config.toml
encoder_norm = "rmsnorm"
encoder_mlp_ratio = 2.67
decoder_upsampling = "transposed_conv"
kl_weight = 0.01
init = "xavier_uniform"
beta1 = 0.8
steps = 11900
final_lr_fraction = 0
Rows from block 5 of the encoder of a small image VAE, named by matrix and row number. Rows with one number belong to one neuron. Each number is 128 + 32 x the weight over its row's rms, rounded and kept within 0 to 255. All counts start at 0. Numbers have three digits each.
After each neuron's rows are labels from the 100 images, of 14976, where the neuron reaches its largest size: "strongest on" is what is common among them. Only what is clearly more common there than usual is listed. The data: microscope photos of single blood and bone marrow cells. In brackets: how many of the 100.
# gate: MLP gate (encoder.blocks.5.mlp.gate.weight, 336x128), inputs 64-127
# fc1: MLP up (encoder.blocks.5.mlp.fc1.weight, 336x128), inputs 64-127
# fc2: MLP down (encoder.blocks.5.mlp.fc2.weight, 128x336, transposed), outputs 64-127

gate.12:173128128072128076167128128074128092128145074166075149107098191045128142083130133128128084108128128128128211155128128066086091128128128103129128142147186128089133128128135128093128035128065128
fc1.12:127113128144128124128128107145148146103188084108128128152143053183115110119128128128128145103128128149158154094134128166151125155185098136128065101108128145069135156090107140118190139162128089
fc2.12:097145131175128128101092128145128128128128120115126178102128227100128132122149128255128051128132076128128128172142154129128137112111128128146186128144128119070128137128138106145156133110116128
strongest on: cell type: erythroblast (34)

gate.178:127134150128116172117218116128128148131056128148098128128142128179128128141108171128172107113159179115122062128075134127173156132171128103116195128123147128094099128106128105133107128128082038
fc1.178:128104131095128120136117194142111108087128095169154159128122087100116140128131128109105128109147071223145123128128097207126161118168172133135072165107158115098144137128128110128009076154066155
fc2.178:186133105120128128128106138128099088128121125128094128128128192128139073146081146122128128082144177128148122020138154110063128167087124128128159157143099109043128076138143167120223096158082114
strongest on: smear: peripheral blood (49)

gate.309:128111136114128146092128128126199116068141128110128128101128128128142134119128155156095128128131018128233128048128077128129113147079000128128105118137156128169128150128128128148093125151128102
fc1.309:128072158128128190083115146170137097102128175133176112132152159128128155128152176128121179128119163091128101140069241188095128128128128043063128128109128128089124155128128177128206098090072128
fc2.309:155128091113066106128086128128128167120114146088111126106128128128085087128088128163069128128102101128128160025086119128128125128078123128193230168139128093066085155151120128128128107144114093
strongest on: smear: peripheral blood (38)

gate.274:128151128142129128128140104128101100175128128153128084128128105128084128115128064128222130097128128128119088179166176087128128124128128218120128128151154128108128097128127134159255128133155128
fc1.274:108128103167140149160057058151160166128026163077128107126110150128124120095128156091060128128128152086128157087145128128128099128107128072128231128163101128133105107077101146128128161128128099
fc2.274:159128126130131123193090087119128128147128128157104154128140146140094109128128099077128074091128089158128158055128125188128119120083103101157115082108135128155078190128110128076128128105128152
strongest on: cell type: lymphocyte (44)

gate.113:131073120128128085199128093125128128126190128106073128086128138116107123119128134128131133128128150128093167134183157043123123128255072085181078127140128151184128168128090128138128110126128174
fc1.113:128159141109094164128128128148128173144111089100183128167123006128121087128091130128092128146134128215128085128168128114135176128202128128166141128128154132128088138096163209128122183124128128
fc2.113:128128123111100120128128109098135089101128155128144127108128128132145147128175133106097128128150195172141148088145128128149112179152128130177033152112149161106148129062128039103184158190063187
strongest on: cell type: lymphocyte (37)

gate.4:128171112128068143108128128128069140143128125069128128108142175154148066151065128088128135052098128128117075113124124084103141094171113131152079104078090128106128128123108128128158157187071128
fc1.4:113128184128157114089135128098155128120193064110167161131142088128086136084145116124038128142146184124128166136128096106147161165099128137129128180163142077173067128141153128173112147153128128
fc2.4:114122098150141118140128144128137113133101157125128123149128158168083118088128117124128078147156078147128171090112112113119139152128108128147120156146128035116000098140150121128120123145146120
strongest on: cell type: eosinophil (49)

gate.262:135156125128144128094113128135128104128109128124128128126144100051158161112113128215128121128115109071181100146128081051113137119075128128155117124144127152141133119104116172145205179103181128
fc1.262:089154128145128153117170134122084131086122069128167128098128056142154119149128116128177138128144128118162104144128108082154152166145128115128128128128106124109128128127134133158037147078131174
fc2.262:109147114128106118052147169143128159127123134120181119128143128125101128128128128109104128123128128126128095128128087128151124165119176128085128154120108169183146148128128121166162159128140166
strongest on: smear: peripheral blood (39)

gate.7:125070082092101080058128128131128160151248200128186089128128136152138128128079106128159161128128114128115128160128128128197135144128191117160106128128123135142128120183136067136247110136128036
fc1.7:128128132106102116086128125130128128128128071103106123128128093128098097142114128144178130128097239128062138253077120128080145128125096146128041133129131128084128134128141147131149114128141128
fc2.7:116128128101108128139128128128060128128008143103144087113128128128084114103155117095170164107128193182065099128105179041131117127128128128130141157163138128069128132082151139105130128153070128
strongest on: cell type: segmented neutrophil (42)

gate.24:112091128128128135128163213147172085097128103106128103128128128185116128140119124155100185128142000162141163102128110128152128152060128174128083138152141183217128128111128145128184165128145171
fc1.24:152104100129148128158153164123128111128128053138128110132101171128128128113151128128097160128150094177046128061169059088128102106139121089181064133126143128130147132172114000132052137128128138
fc2.24:117137128136128128122128159122133128088128133178128169128128128128124162128128128128158128140139119186128141132180128128213112128184127164093032086101122182183128139128131067178128128118128178
strongest on: smear: peripheral blood (53)

gate.0:111139158132131151099062135156112079167154161147149144109128159106128164129142088128128128138119071128087128128186092128119128143107233102168095140128105128147131125128116128138137158128128152
fc1.0:097123168128170168089128202135128128083154128128153128083148170128133152126172129128122172158128067128128146128128077128175128128128128128128097156155115128161122152096128093152128171128126237
fc2.0:114128160127128124128128176132123108158125105172107128068124128117128128131128128128107139124128102166128128157187177128074128137128162194129148174115126151177128074128128190149160128128128153
strongest on: smear: peripheral blood (53)

gate.52:144186128128137172128140128141083084140128162127128088149139197144121148154128115128164066141128095128090123166094143095120105128102128128146248128117128103091109128049116174155023128076124212
fc1.52:127119081128090108128128062081128128128103108132128133138146128104158128116104058144093128152101082186128087128188130102128128070128178154132153111137128172158165117141134085100049128128122068
fc2.52:171129159088112134120162085109099128106075017140120128128137128144148128125195128128120133137174230128120124128097168128069119128069094136200128128119128082122165094128128135128128108216128178
strongest on: smear: peripheral blood (50)

gate.69:148062094128158128128153132136135138182128128145098152108128212086128128166155128128091144124096178110107128128128175093099120102149119100093095128128126128128182135128113141105126132128171193
fc1.69:117128126128109143142146146126128150051107128128136128172138027170128087109141150128169128128128128246128080128068125152146141126145169165118128135112125128059128119106135139112189124170020073
fc2.69:103152089128138128128128128101173128099128128128161089128117139138128160101173142107056220128155128180182162081129128147148141163127067111137167128160128128128063207150176072129085128128123159
strongest on: cell type: erythroblast (36)

gate.45:108185128167074128112128128106157128106114112119000128128128138042128128144103128128123074128101128128147092121060128143035126139148128128088128112075128133128120181075128152128212100165128085
fc1.45:143101117117128149166169161128128128088128128128128173128155128128128119151152128074114130128105128128128157120030128128140143128128050094109060128139139128128104158173112138128117128213072073
fc2.45:126128147128117128128099065139128163132141123128064128100128128128148128106105109128150072166153128128128065128178180128128129156115170130128128160092128135239142048123128128200128146183128149
strongest on: cell type: segmented neutrophil (42)

gate.232:126114128140146158146136135128151151128110063128128098115147128101086102094145162148100090128183142049202169128129077073066155128128159142106128128156139128236128132088189060138036128162128128
fc1.232:128128150148106174155181162128115128129128128132166072113128191156135111124149171157122118117146205003209132123111116108075117111128208122112177109124143149187128128033128156107092146132128153
fc2.232:128109118139128127138100155144192095102146080089110128121128192211096117110128144089110128128177071163128126067100128128064128128064051128107128143155136079128128097128165109114128128127145069
strongest on: smear: peripheral blood (69)