{"encoder_arch": "swin", "model": "image VAE", "dataset": "microscope photos of single blood and bone marrow cells", "train_examples": 194171, "image_size": 48, "crop_scale_min": 0.5, "horizontal_flip": true, "rotation_deg": 5, "color_jitter": 0.2, "bottleneck": "kl", "downsampling_factor": 4, "encoder_norm": "rmsnorm", "encoder_norm_position": "sandwich", "encoder_activation": "swiglu", "encoder_mlp_ratio": 2.67, "encoder_head_dim": 16, "encoder_fused_qkv": false, "encoder_bias": "all", "encoder_qk_norm": false, "encoder_parallel_block": false, "encoder_inner_norm": false, "encoder_patch_size": [2, 2], "encoder_depths": [5, 5], "encoder_widths": [64, 128], "loss": "l1", "latent_channels": 8, "decoder_norm": "groupnorm", "decoder_activation": "gelu", "decoder_weight_standardization": false, "decoder_widths": [64, 64, 128], "decoder_blocks_per_level": 2, "decoder_block": "basic", "decoder_attention": false, "decoder_upsampling": "transposed_conv", "kl_weight": 0.01, "init": "xavier_uniform", "residual_init": "none", "optimizer": "adamw", "lr": 0.0032, "beta1": 0.8, "beta2": 0.99, "eps": 1e-06, "grad_clip": 3.0, "adaptive_grad_clip": 0.1, "magnitude_pruning": 0.3, "steps": 11900, "batch_size": 128, "epochs": 7.8, "lr_schedule": "cosine", "final_lr_fraction": 0, "warmup_steps": 2380, "weight_decay": 0.1}
Rows from block 2 of the encoder, named by matrix and row number. Rows with one number belong to one attention dimension. Each number is 500 + 40 x the weight over its row's rms, rounded and kept within 0 to 999. All counts start at 0. Numbers have three digits each. After the name is the row's rms in percent of the matrix's.
# q: window attention query (encoder.blocks.2.attn.q.weight, 64x64), inputs 0-63
# k: window attention key (encoder.blocks.2.attn.k.weight, 64x64), inputs 0-63
q.0 075:440500500500500460505500500504555500558500500500493414468500424522500590500622500500500398427473500500579538515534448447516500500500500500500500574500500546538500519545512484500549522415500500
k.0 099:472441470500527463504500457435500520472479500500500500500530506498500520488477472526590499495534456498488549570500544500500538470481500465527500577619500500516536595500488512560535500647539502
q.1 100:543500468525524470503547500419534500528500500492511489504500547500461524500355500500482654511500500543500478549500538505495452500481500444464500500469528500500500644500509480500500516500500483
k.1 120:513500545539551487565473447496515483584457514500541426548494500534451444500519539483568491388424454536502498478514500500525500502555500500474497500513500553550576500507590444500476500551528453
q.2 085:515407550429469510500430517500364500422433462448480506500500568500466430500471500450500500451529457436500481533554582435533500496500482500445516500489493500500500500500500547500473500500500500
k.2 100:441495528486493506535545511524488526458500418471500519500500517479535577505468466501460459498524533503542484635516506478456500489500410430500500500497555500487451570500444584475458500500576558
q.3 093:511624468555540483556500500514500519574500582534561446455488500557507539569500557535443500445484500435515497500500564559500453530502433463500500546428500483461449508498500481491477484500500520
k.3 086:548500526644506484603459500470491487500500553454500500500485496500510512499569552445568442452460470559446454407500500464517500486500551500500500500506500537500484475505534485500500500593460525
q.4 111:500415510519500493500482461483500535449500428500425554528469462500551455500613500455579476500500396534500543490534500493412500452518500500529447500500423500545468504447500536554500500500479500
k.4 121:489477512500506514519500469461512500500646446570500505493595500493587581450560513500452500472449500499500484519516500500421500500532500508500466488497500462500546626481499500516447500461500500
q.5 107:543425500395500474503461514494500463450500404613500500500554474497500500513500500477500510455490500500477492586604520546545503500474529500500500524548500500574500500500580519502556501524458440
k.5 102:498475500500500500500500500537572428546554440500563493545613500445612575549525440500542462458500487492500500587500500533526510520500446500500534547543500486460500591492500483481528500500504500
q.6 096:425532546526500500520500493585545509496500500487541500510453428522500561500500507500500365484384477475584475532500455429520537511503530500500486500500558460500521490450570457507498534500536500
k.6 103:500441507537500555425530608500457500431456513500514539486464556556500500500500438472476544546422500500420471500537536500500462503424500418534467475564500500500500439500479580486500500500467500
q.7 087:442488466461500533469500526496515500500500487519602500500526469565500500367500500473561443500541500535500500586543570500574500565431500506485420500489523435500522500500451500568500475500500506
k.7 089:497597451485473519500450500508545500504500468500500528543427418510500500478495500500507392500500563533467500596473444528500500518500422500500409500525489426459460500454500531595500500500476500
q.8 107:511500425500473511520526502500415500506463500433500543500527544556446517500495456487619608500542571500464513468521523500527500500470500511494490500467500526471500424555443524553563588500500474
k.8 110:451500398501492500537541509506463550479600448524500566489470488536433500552500520521478500550551542467485489604570512544500551473458506500500586543496500500475479500500504500500462473514577560
q.9 102:500534565492526525517500500505500564506531500568549502507519443502500563500604500529500390500427500523597500527514444450521487500529500550500523479520547507500491569447500443481500465420559493
k.9 114:568500500436510555451482480500458508465409500500551489500563540537500408439509508467585468484505500500484503500456500476500417500504551501500500550500450465500477500521509432556563493574500413
q.10 099:493524500484500504480505500443450530500500467500503500547500500493503519409419510489566642481557515448413500507559550500500500500486436500521555500500545538559500500511543500516411575500517500
k.10 110:462603474500488500555500500447532495504478493459528500500545542500594552500455527500500638505500500528527537501497476500500523500549410504500531500401500584552500511500533535474444500500500535
q.11 100:500419500500500505500537504503409532405518447537436500466500513515514500500486569500500456470506480490482500454552500515448500500500536506500455478579491544532465573444540500645466500554500500
k.11 089:509500470500495520461480546500510500540544500499484545581524504447562496463456563500464566467503518470527548547500454510375500494515473500489530500434500420500500470455500548547415592500500556
q.12 155:461594469500582500506500500500494541500500553480500500561469500456500548500385516488428500510518518511531500607500500589508510491500448500476531515570500500500500500439500453531500516602448519
k.12 136:474565500477513467500500500534453515556408534500513463536500500474546441500500500470500623500512535509485551503474498541500500500481411481527473470500493591500500387500500500500500540596432481
q.13 098:522561435506553471510519479534500500500500507436495477484497500467553531500500587526418417477556571528500521500468544576500517475500500546532520500500500468465500591452543453473487500399482570
k.13 097:547573498500500500500410492486500500500399536500465466500500509500541500495500530500544500481500584546496500500415491500425478515541562599498500500500482500518500427564526408423507498434500500
q.14 096:517392449496466497499534474481440491466538471448500575477500550509450459397394493500592557509531500500500500477581483499463500481500540562488512508500458528539490500535454500502543496500451500
k.14 084:487500449487500498500519500480553452567601492439500537500458460500500500495480529475500555487537500436542500500598494500383500536508443553560583491468525480500500500530452542574550486500508538
q.15 108:468422438538500500541500500584500548500541419472520500500447455500475500500633513529565539465494500464500436433453452481519569495500500500538540487526500487537411496487508554543500500500497482
k.15 104:550567500461500494500538500428500463466500506528587569429489500500500500500505500585374551500470537467500553578500500525500487474500541516526551508527482463500483559536500600554500500468500500
q.16 105:420500561513500517508500474570504465500494500500589511499508447544451492486515500575503500500529437467553497500500539419515500489575551430500584500500500500500500525539529527500527516581616463
k.16 102:578446548575500500489442451498564540483500472582446500500541500483500500509590493464510458500500421525436474586526570505465468478537440550500500538535512510516500563500456500500500470500432479
q.17 097:486579437590534458483500562528493510547514529493500500483450468500526500456500579433452488500501578500513570485568513488395500500522500542500534478571539482507563524440500491486500493496425471
k.17 092:489491417500500429537530500520500514519528584529531510496531500474551468513517607500500500500524504554491500448547500534504528535500459499500525434464474500509500500429521410572549525577553596
q.18 089:586544509514500473516500557500500500515500533500457420468497584506451502500439559500351468496393500483472444484500545500521500484469461500499440527500500495448460500472493500432483500450500500
k.18 091:500574500429492512493519500500425560534523500500574549619472478480437452447437503509534500545542500500500500522510522436478522500500500432500500500500500490503553510472488500567378500565518489
q.19 097:585460425500475479517548500443500452487568518500500454506516573560417500500444500539486500526445535500438444502500557500567413468511462463526456550506500549484482576512496489492500434470500500
k.19 105:409560500483559514444505509529489535500514483477500500500509422460473497439464467472547504546500510500487540524511462392465500472564481530492548500545509576499603545461429500538500507500532424
q.20 107:512421500555496500494430441481502500443500421500461581500518467460565470500569502468602460451544396500500500459471473500425521485484567570497500500520505463524485500525527500486493526477476507
k.20 108:559541500481459466487545488468570457500500461539458451407480580491485522542500495500500453500500517500489467500433476477540509545476554517498479451495448500500394469500531500475614457418500523
q.21 068:487463584466500525462500461496509500500399546465500466451553562534573508421516474518538500500522500509462481490500467375511508481441537581482500500512551514508452454479490532505536570513468545
k.21 066:500500571484500523534563472475468485500502480500500439500563500500460494565500396541429470519500549500442477429425500529542500523500500473529500536491522583509456469608500476405500538500500500
q.22 094:554579457500551497500500557442534529500592546498500457513500533515451533500450500493451540500458500539462514545561533625527459523520440520508495500533500500500500574500458453462507438462500435
k.22 096:423484463500559519500500498553441500500515537506500516500517380438500500430436555500515525528544525500545540476541500501481523500518500472473553500500526556529500569440500528598500476595557480
q.23 112:500500553476500475511500500441472500500537520565388371450526553500437500598431479522500514541500541500457500456496479500500500550468465500463457495466476554500468458500500500443500422477480500
k.23 110:460500500411500500481501588548436500478604554431500500500485500505526476500500437500525500585500536452511537500531536510481500503545521500538555538559492500485500480484500500507416500500556376
q.24 104:447445524567541500474500500577462494487475458500544577500500414472507495457599484500562500460500434492500551481481500415446557500530595552480500521507500500540528470500527500500500568492461524
k.24 110:609491573500455500500507479500570504408431500500507468403487582486553500500551500500469486455456487502458482485500490500525500497445506517500459453472500431500427500530500466487500494427446569
q.25 093:424573500500523501500514566500500500508477500468541599553400444500519546452535536478500500469432465447527500512513500378500556501500557535530504509503549438521532500500500541539436500500500495
k.25 094:581500513588500447550511488484447518448458533500549481481540512492533461512573616490500512460436500520455467458440500511500432484438514499489500500439478480536500523447500500504490500482511615
q.26 090:500435530500526497589559509500500500507500500435500438515500503566521500523500506578500500442500545457500551504457510482492500500500423409500538542500472527500500519527500390540568542540587559
k.26 081:472500524500500500521389480500496500567439573500432543528470500500598576476524514443552459496529513500500477500500491520500560500527545477500576550549529590498580485528564489500477522500475500
q.27 105:548460560503426474558549500500450525421440492465481453454567510559548500500534492518559564500500471490457466440412500401500501521481492486485500500500506526500453459543519455533500500530542575
k.27 109:521496582493486485500467500426500500500503500412489500498474617567500522518461500490477500523517500459500500492407514500507500488500566510472516500529459557500518433587586545397500500444507500
q.28 095:560414558500500469452505441484500500500517413562432455500535500547427448565536477506548487451482409536491468447445515500571452484474553529520500500529481500488500515500500500483500450437528461
k.28 086:500492500478556535458520540500574551439470439500477500514444569462500505438457500566484485564500516441514531549426517500496500500500500500536521477557527477500500592542442500500537500407500404
q.29 078:512500500537500479500589500500433467500582398500500443548450473513386489587492512581500553435425500442487522500500513493441497500529531493533520500425500464502520500500500500500468489467500508
k.29 080:582539416473500500472443500500453540544500500500438500504439556450497507439555500478593513500559491500479523540455580500449500483452585517529486500556500448486572498439504500543500534469500500
q.30 103:575415500509442443515512450433479500455567483500434448461508531500428500552535500500442480460443500492415500504500459534500432493464491522500443500514465548517464500500585431500500500447500472
k.30 093:482552544500499546472496585546500500456478529432500482580430558500500541446405500523514476595590500463496483508458445419516556500500529472494500529542513525500477538479495531491500510461464450
q.31 100:547536500475500486490500500454510518502587542500423423487500560500421500581451500500410476545404529500448454530540527500562453483488518488463500500500463498489468520534500471434472448441463515
k.31 095:475543500500527540456508547500500547473500500461538488608512462459489479500434500537500552596566500500538516526500531464493500500500500436510507500555508500518543542454500510568394515588567443
q.32 100:500500593500522500500500495547517519497548460500500547496534500505500535528596514563433407472405444514537528559500500451485513510541579500510510500502511448500503599470474471470505520415500463
k.32 096:485454500438525542500526513459500413490504497476557440500504500500523500494560500500500447418415447523500513500500548473499500497603521500520504554587405541500467500551500457500544537500532421
q.33 101:500636597466582528451490571464588500541500582500567500448536491491558563512500469500495500485439530507550500502500471529527486500562500513487478508535515492477474532483459500499500518500444500
k.33 090:507580573475537470510485500519480527500387508471456436468500497519532464535500474500615445447462457530460478464500467528562500500519500500500555568500513542583500500547578500500488504492494445
q.34 102:500647500383550500500500537500500489562500500500500500499540521525478515500350500541484500463485543558496520500500508500500460500504439416529500520475500524500510567484496478489447467500504508
k.34 100:445548568481500485500500431507447497543383500444500417558479438500500452522492495444500500453544500553500454428502449468500460502515500482447518534589480581518500500538530500493471499500454501
q.35 099:500399537500500514500500484494500486432573411434468600521469501418500511418500477464500574564500439507471481500446477478502500500488581500500500471527532543500529524500492556507500576489500518
k.35 102:470540514500504497471509507518570471478500495363551500500500512486500482498470439578500522453500515436500571520475470521500533494529500500549500407539487482539489532469500561504453543376545468
q.36 093:492500500500500502504540602500500553500451615500500450506500508500446502535390479476428484615573500457505513542500558500500477500500500500518513513500524500480528500530533533535488433539433446
k.36 101:500500519565500534500512500500500474500385530488500471500500500441500536500545500457547392474536482501487442500404469440471500473468514532500500542550497443500495377500486500500479492509402457
q.37 092:500545651558517529477512552500500546500454545458500500500520478500500531518500528500418466530396500461556503492418500500500500477536562414500521500547490505500500531500568500500492500557443500
k.37 085:507494587589500533487526500556442509451403480500500436500443558519513445592500516487459529456458502462468500485500537500570505465436582425493500501542538493543500442486500466502509500500512485
q.38 103:500500529501469476459488523480500527500593479614500500497465490497466431502500536467422496531504500500479526536540466560500480493466511660505500456533500420510500500514500516483454416500500453
k.38 097:526460496506500564500504491500535442506488514504456522500512500421485466489544545500553478500464474545514500500517412487429476500500500623500446458511425500559529500500442411482552502500402464
q.39 104:514530500555465505534500500486441460467617451456541500518500555500464500500547512547500515494522461473456454416482488526500512498520443500454496500397523546507500451533518500411506485429581550
k.39 098:484469500517500458540500432452502477500500452559557535500521514558492500460466548557447613532500509500500531420514514500471500500512500562510500480396467498599462523560474534500559533490552530
q.40 090:500505381500486500540500500500517480476514500346500535500501518500500496539401500486533500487630574515500455414497500500511522532542484528500540480500500539535505532500508500494500500433506500
k.40 102:490557442452502466500438428470530500500502499397502529451469512506480554453407463460511504570567555487500500440464500539403500500496514505487568514500538599500500481500488505500500500451500464
q.41 118:555448437522500468500515500430462525502439500536512538512500500526564507389518545459565500428545500525500500500600541517500500432498543500538554500500500518582519543500469459500500581500533542
k.41 106:483539514500500439542458500500542500500500500500654523552500518500598500504500523500574500500500500546533537500500500463414500469500500500500495494561550512500500635508488463503432515500552523
q.42 095:500522562527577500477547593532549500500500584457585485514500500525500538500500500583474500467406500500513506467551512484500506500577526500522435528500535468448500605434500458500455489500517500
k.42 095:496494595500543500500484467488443501500447500394500500524507511502415506514586500479560500464457471500475465500444416500500431479573568561500433523500500500564510500532559500494500550500500459
q.43 116:490500532419551500554507529506523487586481611365564376500500491508500481530500500500420500492500500518470500500449486539460500500500470472543500466525500496519499490464543500504424499503499500
k.43 136:500437532500481500493499493525419511495439500451536505526500514451420500511457478494500599500512548549515484444401479465500490496500500456479480477517500557534494394500500414515525500578419492
q.44 107:429624627472535487428507500480551516500519545536511500493474500449553514499477500539407456564455549500500523528512497478500500537553548500482500500563468500483523568465500500509484537517515530
k.44 096:552500565526457500481515475514500500474403526438500437511450551477534466542500542500646500500473436518487475500466497523493457500437554554556441514500456500500484500524500400500527500476500500
q.45 095:449500586540510500476495483500500440500525490478500517500479495440500516500518473485542412500415542453618500461468500423495540536483500500492484500489500526415500435433500528500450603542519495
k.45 114:520446482459452520471515554491500500449564500439484521517486534559500460522353463500500537500500541500475500498547500545532500509430500500548428500464501435493412462483491584500465518500556520
q.46 095:470410466500488468500500419479528461481516408500401500526546492506406484520500445452527500504588436519497479464492467449500500480496500534500500500419513500568492464532526500500490500434578486
k.46 086:500500493500500547496500519421514452496500502603416500538500505502408500467421454510473531500500500462529500500544617474408517527544500489462581504500500510516512587527500500523492443500537500
q.47 115:572356411512474510462500500500463515457500493469500571528479541561517451416500508500491581459521481537500500484500539472429500452469486575500468525420511488542500487477500500481485493460500506
k.47 095:500488500567486502483546500480500533543610482470625500566500495482477528500525500542413500500471557551541500490485500434352488538500477575500500500500500505467517500505500485500451492503500500
q.48 098:442500500502513500500474500500466503448565440614503561506511451439500460513615495467518391500425500500500540482531500500507539523507612548470525462500447521534521506496500500486481486486476500
k.48 091:517500500354472500500500542505612500456558488544473581474500537486500500461500475517500530549500456500540500500546509500488490488469496500500500534570500440501500500500401565548458477412500500
q.49 111:436500500511529500500500464560485501418500393500500563524554427500554496492599452492500500500444472499500574535492454433492500497500543578500527491537510455500473563471509500500569538469443521
k.49 101:467498438393500500500551534466548514479610404574487543500491476531500553517555440546439500489447539487520518530500500516500500500500491529500485491554466465529560591540467538500510497500489457
q.50 093:452416561500500475522476485496500501426500421480500563500543462540500516537611480500500500536450403500525491527487500500451540500535534607528520564539469547564459499500500500500548500500534510
k.50 081:500497428484500500463548453442500500463500508500519557430500506546508563520500500548500532500503448500500547538583500500500497500500516500500618500522500535496500636566444494481500500500608478
q.51 092:530473564525499485397491482483515495500500498500500414500539510506500483394419500500474521473500529565463482479491546566484500494464500500521457471428477489480552506456500565449494411396482492
k.51 083:500500664508550500425500500526506500490500500484466420538489471506500483481500500493580423500539519549503437481500500500500500500511549604533500527500500500528462500500500523492500464452385500
q.52 112:530591546517555500362466543500455481540461561580566477509479487465523500500482500500452397500431500479539524500529510500485484483535447520494504500500507500481500500512401500445470537500500516
k.52 102:529500500457500491500500500443576544500500500500500454457518514534475500503500502500614509500539526521439375475500500501559487532453500572435436523503500450537425458500500578471520418486500503
q.53 090:447500497500500483454475500522500463443451500594548498500500485510501500465500462500490342535474471400545531486500482500516500498570500460463500500503500493512446429533549488569500549550442482
k.53 094:467486500603446525552499500530500533489500500500424500476466513533516587491509550468432487553530457496489533602538500500451500455458485500539556490535511500454500549400430571518500507486500532
q.54 095:500473480520479500500531520482403419486418500447500435483519556500500536502476500500564500518500576500539526439438498573499507491507521449498541598466500549500528500550474431462560500475427511
k.54 102:500466436500496500500454468477500492500525500428392482500518527520500500518500519459527529624603524519500579533500516475500565470452550467508577500552522552417484499457517522484500500502500546
q.55 109:500604584500500523451483559500500483536473500500609455487500450475552549519517461500441373472432531460564500500500500500526519531500511500500510492488530500405477500511458444500496532496520510
k.55 115:533524531500509500532440482482504559479500508500500420427475530542501424553435495420500500564506565500423500500463555547622481500431519500500500526531500502500477423500512544492500500522437500
q.56 093:543448500490500527500530506477557517565509553500543495466516542524480500456500532548457648487489500495500500500535500580465500537557457470500493547500500500443516629482434443500490502483555508
k.56 091:514567500481500552495454475500483508543462604451546500549532500485454500500583510469587542443500471556500500500429503483508500500527557570463500508543451577500554448500533432500494531509453454
q.57 103:548535404500500500500544500464456466500490543378500500475500500529464500450367483500500626454582524475450500500464506538508518491468455481500483527463488527545529500493513486466495496508500528
k.57 102:476500500500500415491494500515500500527500541477481500444451475435446500536500587518510555535500531457500500500480499547376566500484546542520500452449500564427496439500500500450542462523430573
q.58 081:554482414547534539388430500500500505500500500500628500543459500500500500500520475471500516500500469500500495500500500422500500497492531500527455514471567467551500389500400485470487500467450500
k.58 083:500500479478474488561556500472500504465547526500529500500472547500437589551500432473422500540482576500500500543523457478485500500509426565500500522508582493500411497500458600475464500411500500
q.59 108:549500439519546522574500527460500500539500546500474434500500558559453543452353500530403500466533480576469491500500550584456500484500444472500496500500500500490556542510466500490500500500500500
k.59 128:515530500568517500519464500528470451500386549421502408500487489467462503500507540500590503448521506501486500500453499497500481500500500500500521535477447568515533371524530447470516523592500494
q.60 093:548483359500500516621555500500533500558500500398518500500471552539500500500378512534462500536524553529465500500470507533471500500475437500491497500500500500497499500473500462548510502530548543
k.60 097:490520479595551488500500525500500500545500572500552471537500474447500434503500561500515548500508563500445500387500478500495472464473500500500501500444486524560537364500511431465500556536500457
q.61 096:504557585497552513500499556514500506587462500510527500525500467413500544557407503500369500542428515555526449500453464538539500529500510471552500440534500501480500504504500462534471480466500473
k.61 092:497500500465493529489464590529532509500443569422500425529463481500417390500500452486526500484500534517500500499438500500585500492512500520500500500500500476582500386500536449508535492529500431
q.62 096:489588500500500500500500500480627506569500534500500387490472533521502550500411513508500500466535554505539493504503500500540477498500461456500524466509542500471500650489500436489454500495500515
k.62 100:525508500500500500500439483485469506500500552517500390527469490500464500515500484455500488403488500513500500447444550544542461500443498551519445486500498527544534389490500500535539495582394424
q.63 106:432500609538500530427497541556474490523517532500581470534458500461500537563572486500500355451500506500569500496514500503521537483554553465488500500468507492463500470500567465500500516494483469
k.63 106:551491548500463500536500476535574500490411542500465500439500483487500499449499481428594539508500500556440500500468535500500479449500441500546470516653500500526467503500500500596475514500500500